Weights of a small contrastive audio-text model.
Training: soap at rate 0.0046, 4000 steps, batches of 128.
Data: 26041 training examples, 19.7 epochs.
Rows from block 3 of the text encoder of a small contrastive audio-text model, named by matrix and row number. Rows with one number within an expert belong to one neuron, the router's apart. Each number is 128 + 24 x the weight over its row's rms, rounded and kept within 0 to 255. All counts start at 0. Numbers have three digits each.
After each expert's rows are labels from the 100 texts, of 14976, where the router gives the expert most weight on average: "tokens" is the input token at the peak. Only what is clearly more common there than usual is listed. The data: short read English sentences (LibriTTS-R).
# router: router (text_encoder.blocks.3.mlp.router.weight, 16x128, trained with AdamW), inputs 0-63
# up: expert up (text_encoder.blocks.3.mlp.up, 16x128x128), inputs 0-63
# down: expert down (text_encoder.blocks.3.mlp.down, 16x128x128, transposed), outputs 0-63

# expert 15
router.15:101156129093095171100139140130111146108176119154155130079102132120097128136119130101101139087136105137130134120149140131141118174135102127111125149132170142112115129143132092129150144153133136
up.11:146094147148126104127144094154142141127082120134141160094082123147115074169100107128144167113129153111115118145134106159111139157122126144147119131147128150117117134071114136127142115106141126
down.11:112184123133109128177159134080135104112133097179121136129094146096185138181125133110139144146144120150114118169127138089135137198124135089134096139130133087143134142093125123111159133184141126
up.12:176142135122120128153142137134139130094103130139150109139100098122145110104113129148153146141104104129161075090108119119118149123156110072185151142094119132142116116189140150169121098122180155
down.12:110143135129181123081139097103133152174178137127165095133127156119121123108120181101176111144155110079119120159154115127120127121166134062149145118124143117152119152110133115159171108112156119
up.13:140107120148117145115126131147142127095141142110124083137146173088144155122099102100115131103110130110112127131108117163129177131142129121126105155127150158132110149078124065108153124092102154
down.13:176116131142114082162106160112136096155153155100149134095158140169130138117097170147106144123139101078131094101142109164150170143155138137111144115092141124118144130171150154159136112103128112
up.14:144107163108154102116135088129156127161159121109082150132108138124177161153119140160131120100095114162089121124087100088130127150149135162098138108114141110141163180150145145151125160098203132
down.14:091127152132142133139124164108110140127127136159146114149162131141099112130111121139071124112143097121125124104138160124136156130135094140153119105112133143125121152140164166117155089124124144
up.15:138143097137115119123103128158114092130141149125179101158093131124137128140117138131118159120118090096160096108120136122092127142184136118160105093127158115172175123152120108156109083197160131
down.15:138153073131141162100161119154157133155113086153134104102091145179144109154123098146107105128129090135121142122148126134117131160126131139188095124117104101136159143178147141103118090099104164
up.16:102078167116141105112123147107153153104163147101150108155110157137138111115140152136096148071118098156114138135131120132099140147169109141102118157149156137140138142103100158128155135150116117
down.16:152109080120141146117171122107110130167107115151132124148113178120075131140148106110111134138122095109105100117141110143144103153166164150160090110135148155110130124157099136150117114149110131
up.17:097161116150167115150123160113140117091091172083109176132117109165149084154130124144128133109091159088139147134154107111156131118127157088106127132145117138158174148153117121137147123154089106
down.17:184104116131124108139111142142135110105104106145141162088138145123151096154137136128150131138135110158115119122113110128109153111105149119103118101096111097163191144146110137132156106148143110
up.18:127114142182080113085113105125083070144093111148123109103117121139117128121110167101119110137124163060094151125171104162135168123132106147122126148123134130095120135120109094151086135133120109
down.18:122134110088143114098092132122081142116122115158168132151114105111173159143151113145119141104114125081150169137121122117122148122136148158124107120134093125087098129085114151118097141126121090
up.19:194134146111096167119156127140147158164120131110108118142111172171116107107167126109115122120132107164115149102109152127110106151135162117135142127105167145137156172132122130081156091150143087
down.19:132102121124167138149122144140175168102146149139128144117136106138150091117135153102175141104125113105131141114122121088130157138136117140112167110161143170145102099135186162091134122116124142
up.20:102131140142167141118120160145144147129140110133118131161128109089124154098099123129123124127153116146110190125140134139112109098061136147101146090142109121150083131123138108115117174187134139
down.20:123128129141112122135129106130158151115106140152108093090111073105118138074101121186127124158141124128165139137153124105061181105098133112124107117173051130103139090123136111143122102154095142
up.21:120133138161161160141087098142144188134124130141152141148091122092114163144138088154134147127143109169165165119119147095130112132115109107092162109118117112117162176111119168135145139146149141
down.21:113142178179154155112165152168158129106147102148101112140148122139104115093105127098166132155143166116112131094148124137153106144127087136139142123079132167137109151090091123118119077105131148
tokens: "<end>"

# expert 13
router.13:129116132141151127144100158138100119123150132128148120142117177083122101119145117112088151150105098118172131171126173097120090122148120121133126153174130147079141142148107140135169075150137148
up.34:141110126107119177167137124145130145117139120117118132147118133157114125133152085068097130154146108153146142145139176129139144133138117152125188100160077145155106153089130129113100122097100120
down.34:156144187125116133148155156132176153134128090166154141125076089161113136096112129132159101122128129090120168136135114101122135138206120155147133135099161145074117103128159141134142121129125132
up.35:136116163142155192144149133110137118135152108125097141125136151143103135110150098118113107149176107092151157135151109130091111133127070106112135125142100144129142157135117148172103144154102138
down.35:157107137171141110159153172127137095132161120130136132112131148164148127161154119135141152108164157090125133121126117122102133109133188139113115136123133139130112171102190122157126081159093090
up.36:145136135137165134136107123128139114157157088101085121106144124142113113119132174102135137102120126137099123130099092091098132121126158105118104119129113153119101136135163157138102138149151109
down.36:119132139123099137107142108082089100114080031146125106083143151138117124117109152086112076114162132125159104059123125157121102091140148118109132124161119121127131156181106120152091158140143133
up.37:145141090138105087161149115152163140120139124112131138110109115164140154129157102079133154134120077113167104109166195075106125098180131144150128116125118100122164108091093115140144083121127131
down.37:094137135121105079123118145145128121148168157086115113122145124128129141150172092139118156145130079135121128124105099187110150137142123092146101145145126131119152105126147116125162155137126168
up.38:104128071115115138124095123132096145128121115089104132092194112117154102089146111120138107103109136135120161098176152121170117119155134119120116080143147095135136116131140127125122119095100140
down.38:157123091168114156140130119154105104141076106113130126158120140140119112130126116120134177155140113148147149142146169121112109107102105113151135126162083134136146151150082109114098156153132109
up.39:132120117142126154154092147144136118135144113155147115064187131124157104122120122134084143110145126131143131108165135151080119146109115102166118090131123105101128114144112157153158132135143087
down.39:154111127098141134145115124147143112124104122118174137116112154098141126109097148135104115129102175100142113147119152156108133119122102100150156153117179163128123148127173131147139123100115138
up.40:135111168173065128106122089085124159118144132141146088143058090114087124143089103096145113128106120128107158115096122178107105107093132073113130129152101118133134092133175148116127125093102126
down.40:095117102123098123072088099155148144123110147103126120101099095125160104133126117144108154130131109100152098149094135085119131102115167120117084122123110140123114139131085133116099107113127108
up.41:134109127132163100136134154152099119179134135144152153153151136147152175112116166168097124106109114129147161187105067137147125152114102152121133111095139137105101137140148106171136165136107137
down.41:079168119099071115155130095087117129112133128132115125134109168124145134183144140132122160129134127165125090128130127112141088116139107147149161102106107102155144113129085130141173129132133129
up.42:139124151152163117110148135142127117101141150138133144118120140149178106185110131139115162096126141066134157121081111141123093124161119143123125110140124105087143150190161099116139122106119141
down.42:153082142128124088129115088139124133135133163135135140103127140127112141137175126118130107090164153155100088104138111097120098160136107166129115094129127106139151128103145121091159137111149123
up.43:129095171181093124112118127115120101118138110128119158124158110101152082157112086120146105128103143146085111129165148171141147108098167122110157184113103143167130179166124122116115144155120100
down.43:151135165160132164146115120125127134141129123131122169113189129126165135118159160123122126108130129128147126162154133102176086134086130159134166132105147160139146086108127147116126167124127133
up.44:126136139132149163108149135112144104172139135173132129158145166129144124131156100106111101120129096096137123138106111120108094149179108114163130076143120112123176114143137102166112074114131152
down.44:124122089136131118130138101130173121057149094150170151145129128110159110140127153132154098119165077155147139129112116152146090114162134148108121108171141135123125152143172120122139124165139121
tokens: "was"

# expert 5
router.5:110143076104099130090137132149178133059151109122096127097118158099091087111110121133115170136124157073112132114134174104150146118132112122120107155149133142131163087112130108105133096109149118
up.34:091090111127094134114135134140168117135182124168094117136137168132126172168081151102145146136140141118143162121171122108101143129146080148112128127087123159150143085134112146137104144136103130
down.34:104111111129118119142094128076140150098156141125129188134146105171114153145113162169102133127147108159083122127111184060160110129153138102132133161138115108102082137129110124131133144114169115
up.35:124139145114147105152108108093096140131125132110079125179136150170113110072107103103133088172150101110129157123137124118110134107107151154119138156137131180162117156097140087109118135096082167
down.35:158162129148153148138158119104153119096086159121167122139142108121152136112135165117161169149095184113126132137167098140075106144130156110146143125111127108109148122143149150111101109148147143
up.36:149107149125122127155132124138113158076129097135174161148133084137147113122128118069129135157110126141126135143125120117160132153143142164126130095155129162115154149103072068152143154139123136
down.36:159120100091151152169120110138147125163156157084109111139130115124150137113086137146149138111113081092116137180155139149132115127119158155114122159150129146138138136110092172144119109144143144
up.37:127116105117125110136111142101128164150135146120119105099122129155097144148120116149155101115116132130066153076148111130132085178151178138081131127150167141092148114121134127106088108161082125
down.37:078182107149147142109167116133129108141112131117134156136123111114156167124135123094157102123130130101123139131145102123110152148125144140136173181154116132104125151155120136134134161145123091
up.38:114145127119132107100118143100083145115120127083111162110148107136160142106136144102112116146170140170155128146148109124124156164118172108057120140142121091149140131122132156139114144162183151
down.38:126086118097106149153100110096201157104142150103110138131150160105169156089138125122169097120110129141136136120102056149168113085080154075140109139107129160160146119114126152099136120160157110
up.39:159099106146093185130120094147118093139122123156099121100142130140137102142142137113136114152161129102141155151135101122085108077057130121092127134161120151138146183123105117118155151159148111
down.39:150127130115108133110101101075159156110197107146121122146126127110133095136133141106087106081109180093093123112123169140144148132124137095127184134154125138130121138109113176122169112135112150
up.40:083098103147124116151123131128065117145111153131149122119132145128128132114148111141120091171188135129076112168155123109138113135137166115129147121111162132105152134092128109113170116093148130
down.40:129141141102090162135120144098166153088165123184110174131163122166148142100153114123119135126112145158128145131108154073125124160155128105157098136142157136137135075107124149121096129104100100
up.41:124111154107118139127104129138155134105111107098157095138115109125158098101091150170100115103140113132130094113150130107109087147133112117096157175157129135129119181069083138139127101117113128
down.41:136137081115161157127134127142169097155124145138109156138180124138162130140135102118138119162119151075134152130125147136096136138120155123094150130101148153116127196164132126097146150116133126
up.42:130111098167157100123086103122106132117145122129116116123151168095133119158157093144121127120142114072117102108107141127150117139206091140132166118153094126062139152106126086123108065116104152
down.42:101141112103135133140095110177134102162127146087123159119073168131110137126101146107112181140129139169143184178122102121126152130136119134108137127114136107146110174122126126087140146123164153
up.43:107129102135073144166143121132127100112127162159074128123126128121116123124140108164137125118159153127116107126075174119144165103152109099099133155154100155132126127116112101167096145089123127
down.43:134121161148121145124094116110146111148113144083154062086170135130153101087142118103172150166107090128111129151128141168119146134155131113163083130110104118111124132159092118109157137128121137
up.44:115138165167107102154133075122134109100113159113103094173144092163122121130116142156146165133107123122074146142088113108102153141080146121127100110105146095120137118114122120145122161141141142
down.44:125157123098087076101112105116128116088168115140158145116138153133093129087107132105160191174108115145120146099138153160137124104118114075132129156148103158099114095128098107138106165135107123
tokens: "to"

# expert 4
router.4:085122114153182117146106087122120114162130188125110142139131125151102116151154104147148139184122118061107155141129141101171117128117109112119123109107134145121150126124150111106107075188102126
up.11:093150178150121154106128119138138102136168159150132134156137152157109106076110136141155111177106131130134156157087108136117097110131149113166090101098116097150123118108144113146175137103144124
down.11:134151154130146145112129124107138153094124171115140144103140115180112124134134121133080112111182116111147116111119119155101160149120142138123091147123172061098109177152144148123137100158141140
up.12:131129154105138093151101141090153114102089118115157135126097121117097160133125156110147111170120145129137099115179125138113142128129107099174118107122098111166107088148148080160122182123141123
down.12:099139146111147143126081115150200097124138145149104157173154106127114099153115151156144147119136121122110140098112143145110089172140105160119130102164113116189119128078153090133126109144155111
up.13:121132150139133157120144088171130139133084123093133107166178102120144117085124144080114123146146110122101122163110158123102125158132120130093157130104109124121104141121120176113139143121137103
down.13:121144091158099110154130115125137123134125138176162114167103089165143106142135131116174077122099131106117142061109121122097162128170116147122163088124151161137121142136119137143146115136115144
up.14:141127164075115141149092105140129101079096086120110138132118155132111147140114148102129105162136127107092108169088113144162123159112145128101142138112101097080113151118170147134158141112106159
down.14:158080156133127178138114116147121130137173113102121124154124146105180092123118120133131080106156125101121132144103135096098143129160156135098114112057130106129083154116138105124124140146113120
up.15:086151115174131112129101105148124129125142154158149140163142104143126116118112141088148117130126122110131115116157141116143130119148108142146137138103134148085172164127157053110108145097128164
down.15:152104159100137129061140104177135102151134117095109131177128094143164173134133118125087118132146185112100094070115121160135121105154145167079123129154135150146150086122115128085106177110155125
up.16:152133115152120089151108166119157158127172127132126114142131143102119152090139148126131112172129160127064125115115147150131160137199123126111110140126140123131092098135171113193104126108127111
down.16:172111137111156117123118124129116127149140156128124110145155096105092136138132137143154117131105124116086154122170173127116117096089101140110194100111135122129139136132100165151125128097125136
up.17:172108095101100129160129105128147174114133163162146078111151130117142116147130136160144091156129100134112122125138114158121155129136164134096145144124147120059102127115155106120134111094103120
down.17:099083121111135155127083175137162075116151182065096141167131150148139122111101148107125109123114150145135125070120142149101117111110159148138123144150088127116136146089089144131118149136114130
up.18:103100106132115166133109143137142101110103162139102073128153100095148119154117126115122104156135143093117095149161153135061168102159136108159124111135145167102167112159155147167116134139086084
down.18:135137115092105110106134135110174139157141132069113137143168158144131093094127172149120176134139115092104113105104109146124141076100189144116142126167114153111152148127149162130122104089130106
up.19:088150122130144147150094138129076131188131126145105130136158089098126079095127111109116138114150084104110130106122141071112071156154123160100120141104135129114111121148138135108119171108127125
down.19:134129116133132094137164120118094105102116125119069096140139096135112105186148116142103153132124065153101141096114121146099135150083075136140123119124122149103109115160123161124154144173116119
up.20:131125136144163094133126149135098104137098122121106115159146152121132139113131095109142117160115125156094121143150171150089153120130148096193165174133151098098150095118127114173103141147169105
down.20:120134117073159163118124128137134120088136138070120089131162125103102144127115132124091148143106122137080087149140157135101131148134119133118116159159100132147133169101138122153129158107068115
up.21:095088138106146127152078117123129130133097096087075144133112146106131103119129149145096138106150160118100120131141159138097129123142104125124080138162144149167126131102109103130109159105096122
down.21:116133121115120137137139116078118103115157107126141127086115165092092167115127160131160155110097187102109115138142127098137153177146128122130153137144097112117123169138150140065150108134123161
tokens: "i"

# expert 10
router.10:126113108096139091129120113119116161078125143094110131123151144128117172110155128130132123106138119116140110138123160122144140129125098160120130109138169163123114138153164106178117106158115172
up.34:124139124150093132114083138131134142124107195106100167145151137147087126123133119175105136120098148139142118116107146095113182120146092130121137124120107075147127088129156111143111130131131085
down.34:157084163117121133141148092150172125131156104143144117111126120147170105150117101205118146134115129109186131122169083100081106102113187127097133131124115122140142137148119113121125119134093116
up.35:139117127191104181117109100129158129125099131146122147105108135132098159126143105171174135154124125146104094114157120102151111108142118125104131130159181078138135130086118160137110104115166106
down.35:155131141148091120123160173169104163146147127154135149125125102139165075108145143102120133152134146125117176117102135141157102150086134140115128140098106134160153137153168136148127136170130137
up.36:110091155094114144141123175148112083110110127125117154133134093113153113119154111104098136150140127132110141138135158106095122185099146152128068118134069114134135113089090106127092152113107097
down.36:177095106116133126114113116152162108144139206151142114123144156161122138143163117122131124146111139126137147125098143117147158103122089145112141128146132125157120145119144132127096129089136143
up.37:130090164153194125124122113137147148093135118104132131172102109152124142110097123132140114110087090103105115142145127134085116191176130139133156132119112168130097167120091144152133139132116133
down.37:107124101129121141093079148103113161134076133128129104150081105124109157081097157104123126155110133115134130104151148121154102144139084132107134137160087115132100115146122145131093156144116130
up.38:113151174162177148113130135131127061141105140081101103104096106141141131108121127149133173112096110140134135188130105130112114101096153120122091095156119107124111122128110102133156098144078133
down.38:149104087108090137144135133140135130119172125143141140143134133133135126110154123100145157131116160115138109133159156144140108115142070136107155141109140152154159102127154118152091166128064134
up.39:113112122105150162148108142100153134160130137113102127126091112114099115119143141125088125113145136135145118150137126086093140153101071157095147105130120145118096092104155162134073104130125117
down.39:096149149113119104192126104071101110124107120119160116149096103126084120081092100183133125104116161148146125172126127133135095135125110133086089098101118121157151146102150108126144119098103167
up.40:177157097110143137159130100130118135120136145113150112114134112169165123103140154138089077102152108148113135119148178118189130121137101133129156093131175158119085111124136139103124131136123164
down.40:111159129093129133098104109091142140125051139123131089154162083160112134157123123149146162120145136092125138145189134141127143138089072109145163122148140140114174153156111112110075186126149135
up.41:066094061135094114121125116140107137179091080147125120107122162120159126145136141178113115127097097147136160125118154125160107113150102154159126151121108106116112127155113102142095141164122112
down.41:090102092128113144092138137144127092147105129141087138137109123134142160158146128081137143142126094108157163075110128138129118124167166091156145102160125151136169106181133118148115074112102121
up.42:165140133130120138208146142116100125134132080160146117139143118076134127155107143127132099156107104109120149113121079116121124138120136128107151130118163078107146129116147116080123147102111135
down.42:128120132115154151149117107119136106115174154091145096136109170135124136106139137111140139124121123098142105077107144097077175106126123138167147127164107146121134135117137091139111096107135161
up.43:121156113125139113129100142167130146147110076113126101109088102140079146143127096117121162157147112127107145153091112098098155171165112127136147122155158109143131115162138138133127134152121118
down.43:113118100098168135102127120134125109171155186146129090132143142162178103138170118135150142122069112144132132102170137100127191124123124142164147119137150111114100097152081133155158122145116135
up.44:108082110109140153124141171152134131155138170141103134126170117116134114118107150165128109162100110114124143135135202105120096137073131119148133119170125128094141127116131146114145133145172129
down.44:120122106135110094158118145088101110109119136140154141106112098144126096112126103095125146141109076183170114099084131163133153105184139159125157094170108158138158109125114134121097111104128119
tokens: "the"; "a"; "i"

# expert 6
router.6:146130118127131125132150130135131121160083141140137099154125092140168185149138131134152097130127147184124107115129109129099127131169120063132133132085103089130131154125181139131126156097121129
up.34:107123122126122140151125130114113108169143190143151102103101110108130132128100114144179105112129097127155113154121102091108136174158126098111147117128161141113116151137140145081140123096109116
down.34:180157133156084194111123175115137132148127118142167108142122114167129123128139100151102160088139123113108097156135116170109132102120113133135139091122148081155094139127109124138109126140109140
up.35:126121140114113152153098131089131139121112131107154138170123119126126089126136138159095132129124143181186123163173131103147135106133144088172119140131104127134129131145106095148115075131092157
down.35:116166115133136155114070131107137118110083085124136171122167076130104115161120111146127097100106104135117139133152113081140154152045121162113120136140130146178100135137135085127149135166123121
up.36:141133103132145177123143107144112136146097144129103128143129139102114121103115113138123162099153120175124113194141120119103132142189123120142094120151082099099123109124144125160103127122133145
down.36:117145135144153160105123132119143077096117116151155127149123104122144141102126112094126106102133163157122146138184155104089145150107080124129112095094157112123136130139108131144099132115117131
up.37:181133128105152126132104101092094114147114153127100129149132157100140113137149127108097139125157124136082163142130141131146109134133132119119121186163122105099132109136143116146169119137146143
down.37:174145116117162114181149150172147146109163129090144132138114146116198092131139137136158118106151096098148133126156126143132144128124165149123110120141145109151121134073109134089141148125110124
up.38:119123142123106148140118137099144096085122139107121162122193111129086107142122129136103141136156159159165108148107101126148105117081158115130139125096079145136130150080123108113083145155106128
down.38:137098149104112101097125140124100186155124102092147132096152105113126134142151135116153106168151126140105131117149135101183158078093092172101135126126149138143066122166131133127152165103135111
up.39:138147157107130079125159117137122072155127117173094125157141102105119110105166154161071158123139118099181106107103123122162148090129121134064135122149132125122126140101114143141196172142111133
down.39:134125107136123112107128143135083164121170140137148175118176153119134130111102134107113107159101108156152139114122152174130168128135128123136141074138120098149126110156104134144155144112132168
up.40:105129144122116172077114138134121131123086140094122132138118114076153148129149125147132074158115106121143150150147156124123137142059173164154086104117095142117162073100122117079117166143110162
down.40:151169138131116144129114124130075115106067090119102175117127162153142152113094154109151161102114132103106110107150123114097142141142122106145109193116161118111162113135142100127134106134114094
up.41:127104136103148147082121115111123133092124132153152094109166111081128131143140157132120116151111160064148138109123107124171145134083106127113121157111091136188119143187148109140137163120128121
down.41:151129091146121131086155145095122111118154149130124175137133152107096131126124108100110154159123050118109124099132140100144103121088123117129079171147094117154130152105159145110082115115134089
up.42:111103108111140134131118113071152078132184117136089105140113140150114127127108122132151158148100126099097129122168105105109109089117157112148103176120098127155138111124125113168151090129131134
down.42:160101114122098132148141135127132118163110114140127133141084059114118149096132140110123128112132136113126157110157135151066153143123168098147129138149126126169119133163162084107145107116102136
up.43:126131129105128133153162170150117117133170123137139124162139139120108147139128162176142160101151100137155178126086138113125144121153106160130120158122156122109118149112140124165127119118114095
down.43:100116091139140103111087108063134116133160146169155122124113132147131130168119144113136122105128128155127136142142136116094113120126125129142144097141157158146120106119094151150161099113125127
up.44:086141131128163078099152103124169113146144105145077116127140193128100113090128094107122146160113133166142148130100129107110128122198115150134117105126102118140132120112080162123105137130134151
down.44:132177154126147116109086130116115145081116135173160106140124107083089156086133143137119125116131160160146128070135123143145138108134136131136150110122151166110120157150124155139140133093148169
tokens: "to"

# expert 2
router.2:123137117158137062108111164127109155083116113157122175162141157117123114118130134148118197174142132115129152097127183121168099130115123173126109144147132169126103147139080103180135122138109131
up.11:101150187179147077121111119118134136151117104118152141119114122121114102129129117169105096151144163126101151178171159123149141174136108121136131148120146122125128108124099131153092103157128099
down.11:172122097121094104104147117141130156110162147128110146173122121165120136107107134133188140091070080123165109092114161139117132176147158111145136143099147153170116116117134148137103120135174164
up.12:160108153114168093112163123118150146130120118133121110131134134106140164194146078123163128136085171156163164168135127135107113126131077102141116153090102112133142147111156169156134161131127126
down.12:132149175144114171062107110131138125129102120133159096130134121148124176137137160106144098107132113119135126116106122119115151141117114163142131164141099159137132139106157145117095104119155128
up.13:143163112157106170078133162158130125114098129123105141114120097088130123125099102103126146109137150155103182139131099131097128092143118139135159131142121129124153085152117102127108135118122152
down.13:110142174153122136126136137142151091108097131101114137135138114128097130138124111156112150127131167104138152136145146133149097137170135098131104152107140153081119104124154161152127131159145122
up.14:124119138121119119125121118173090124069125094122174095169112144112139120146142138112117123127141148161136129139087079099135144146135127133137155149108097097143130121101131130079143120163146150
down.14:142143117128145111133187093139115121070137123142109153139146149142147162137106113150104163115124130151118136144138123103134138124120167088111127156097114125136114117146173104120066091134111117
up.15:130166099126151149136113162132155111128137096102146129131149164119109142137093162133134116117143131120172109090141079139152110104085124115142116185123116108111099130150160156113109124118155148
down.15:137069101135082140149137102141126113156100121128146102114131090144110136158152110120118089138167150119127133124145159163137130132102104108089130172131179121137126128139167127155102086107097136
up.16:098125132122145147150096149114089147105093199108130153136138090164134124107092107182144159151124134169093115118129136113126099083143085131121153137170102114143141097161146127112122138173128135
down.16:131152104066119090121135106124145116105172181081156170099108138158147136143176109141162147131124077116103134159110146156119120119134153121128144178084138104142142123130124157141149145131112123
up.17:134107153177152143148133112131168100138157156138108113127133109152153150110108148168118106129069160095119101130100121128135125112110137096100171164081139118137123135121086160118082161141151172
down.17:148145149151102124121147112126119155115125111142144121114111098113089149155143130108135133115140163127150151145107122123148122130056158093087148142118113150182122127093084126137106142091178063
up.18:113148123144096104160167109176115137110120083082128119168094128108111119124092136078172121138111102138167102081134127108135135104157117124130124116128134106134129129092097107099114167123176150
down.18:146093129121111112112126100126085095094160110126118162080177134089137112128118136114107111170111114101143111154154089147180137130137118149137128123146137110168114138138130106133119150098104145
up.19:102110110142166137109133097163149122164119109142123134144136133108115175178123135165126147119115077099093098135133095117108111117104113118143116137118144135142144122119118167165113158160151125
down.19:138152136111167130167151133110154093145132147180172098131128126129086164132134167105152107114166145093164136124140141169115198154108130145156137155110121135155122171095135162097137127144094132
up.20:102162147135153117144108166143163078087115127124149114143144131127119182121088095131143133130158097126111102130162111165111110167144124173099117141091088088120103136123116123094150098138122061
down.20:123162159138145144148114103136096128173112117129097124127126136150168177129129132130085102132106113108129177108119165100072152164134128104179142150129129100123141085125128132125111164163128142
up.21:149134129108121121114081136143148113139111153135136094119114068115140184084094115142143128159092123137132130138116099158067169116167132138112114120116150167118138139127146149114151173143113062
down.21:133162161137143169104104102104132143131171134125135149175150089127118133146129141082164136143153108155135183114147166143117141100155131141152125172137146131121119115157162099143144135099156130
tokens: "the"

# expert 1
router.1:154161118144107128101125150117106148079105131132130148148159152161092116099096148126130146136161139096098128123109145122158129123127122127142095138154152159159133116114106146159159100128178120
up.11:144086150151138111137136145133091136089168175143123166125111101107139166161146165141109081131124168126060091173144126121121141114106141113126135105127135140114171086131150110145108096120118156
down.11:148125124108131221140096113146141128161178136162152152110136120128156151140104095140124096097143146128139136120107133078133131126139145104109109095124125183096143148111120106106124124131134126
up.12:073136150127067125138136137166119147132089115155147101134132173173102130079110151158117147128098110098161140130131161121126132108128112116072121108089126128151128133150100118117073161160134094
down.12:128134165120153082166119134135133181107084152145117129170160119126121136143087114114123116133158106117095105138130119148112114159134085161134151129150132133159152082097133177126121114132135144
up.13:157119135152171119085111169145179109136111194128153113167116173152114112113130133129129149108139079135120139112125141113089116180169145152146137137136089124107173106105113147127103127159092134
down.13:128104133127127146094135107146120102126131137152128133143156150107084114130117129138165149148141132126098086094124114154135089143155127155115131145121149151161099116120124126114110143133116100
up.14:156124140167123122145110175174122134120112120150117118100118083094115129154115127178112146113154175128113133105135116179151114143111137139117122139142144136123147141116185104160113096138145137
down.14:120142141125121129182129132110160189123128128124123137120120128104155088143156125086109135108143121101138096128149110125157149115111126118134193142080128168121127149142133106128138124171170168
up.15:141180122077114141147126089147108120131147116168120100084116131099157124121094146162123103140170088168151097130130113144128137114081092110136137098143128131119128103130103133125139117155112102
down.15:107124127129104099124127099135152140141118120130104121129150153137105154119105120120116151076104112172181155140112129128144120157125125146152151182133124115104097121109112113123102148114129161
up.16:149161128125118169140124107135136100101136123163125150123109137137143092094160100159124125128106077082076102133131132088151150108093098101116126141109121137116109108112123098127142160112114155
down.16:106125079154156101104125065145120134126114124099140153122115134128146138123131158140118161089116125179143176116147116097119109131144138112128133132155149121145127114153150130112167121143116057
up.17:148126134124133114163155147124157109106140166140112138107126113151143116126099089107148124128124123153122129124138092120151103151148138115129103130125136135128124135116108156121154102145104148
down.17:119079149124113119138126124082130168135141103191087134083142117160133144094128185151114101116146134117124164147124153138158118107111095084140119110151160106162144140144146130138142123144103155
up.18:111130097145092087165092133115128097130152107158153133113160125183099124099119142113165117115163102117108112093108118126137113146112149145146136111112096170152140152121134117131124096100118138
down.18:105084133143109183137097147109128151126137127109143123110154114100121150128122187152151146124145106140132137127150119096147139122104137108176183145127104125178133116136138140101123143138149107
up.19:113128148146124112113127141118139111174143101169141109111141116124157116166143135142109113117180175115087144141146104115140109137125134153139184162102113193121150153110114145077168150114124122
down.19:096155081106150141107071148126111155129153115130129096156133135135104163124147107153124147110127125105175159127098146124153158157157126098152089129142111151113098128152131140153132137139144135
up.20:121127156154161124137124119123152119167120134079134113125130134135153121115096142128126090092118108185106091141111100144101127123148110169125119074138165154143100127179120115112128138154138111
down.20:093130138073097176135138098120154130122121135152096116124126110145126137178152119142115125158137123124142140116092132131137149114117143157140121171108143151110130145131131153116112150105143174
up.21:130139112143092130146092119123123089101090142115130138154117143113131166142121115139130125101151117159154107161136149129122120074131160163111152132146119110118133168132117128111139163131119112
down.21:090132105172152162159124139129143102144150086170147138140127128152134130136116114129124126178135155102096117097125106139140146136155103158112101154110126113126160149121117152136137120164153114
tokens: "he"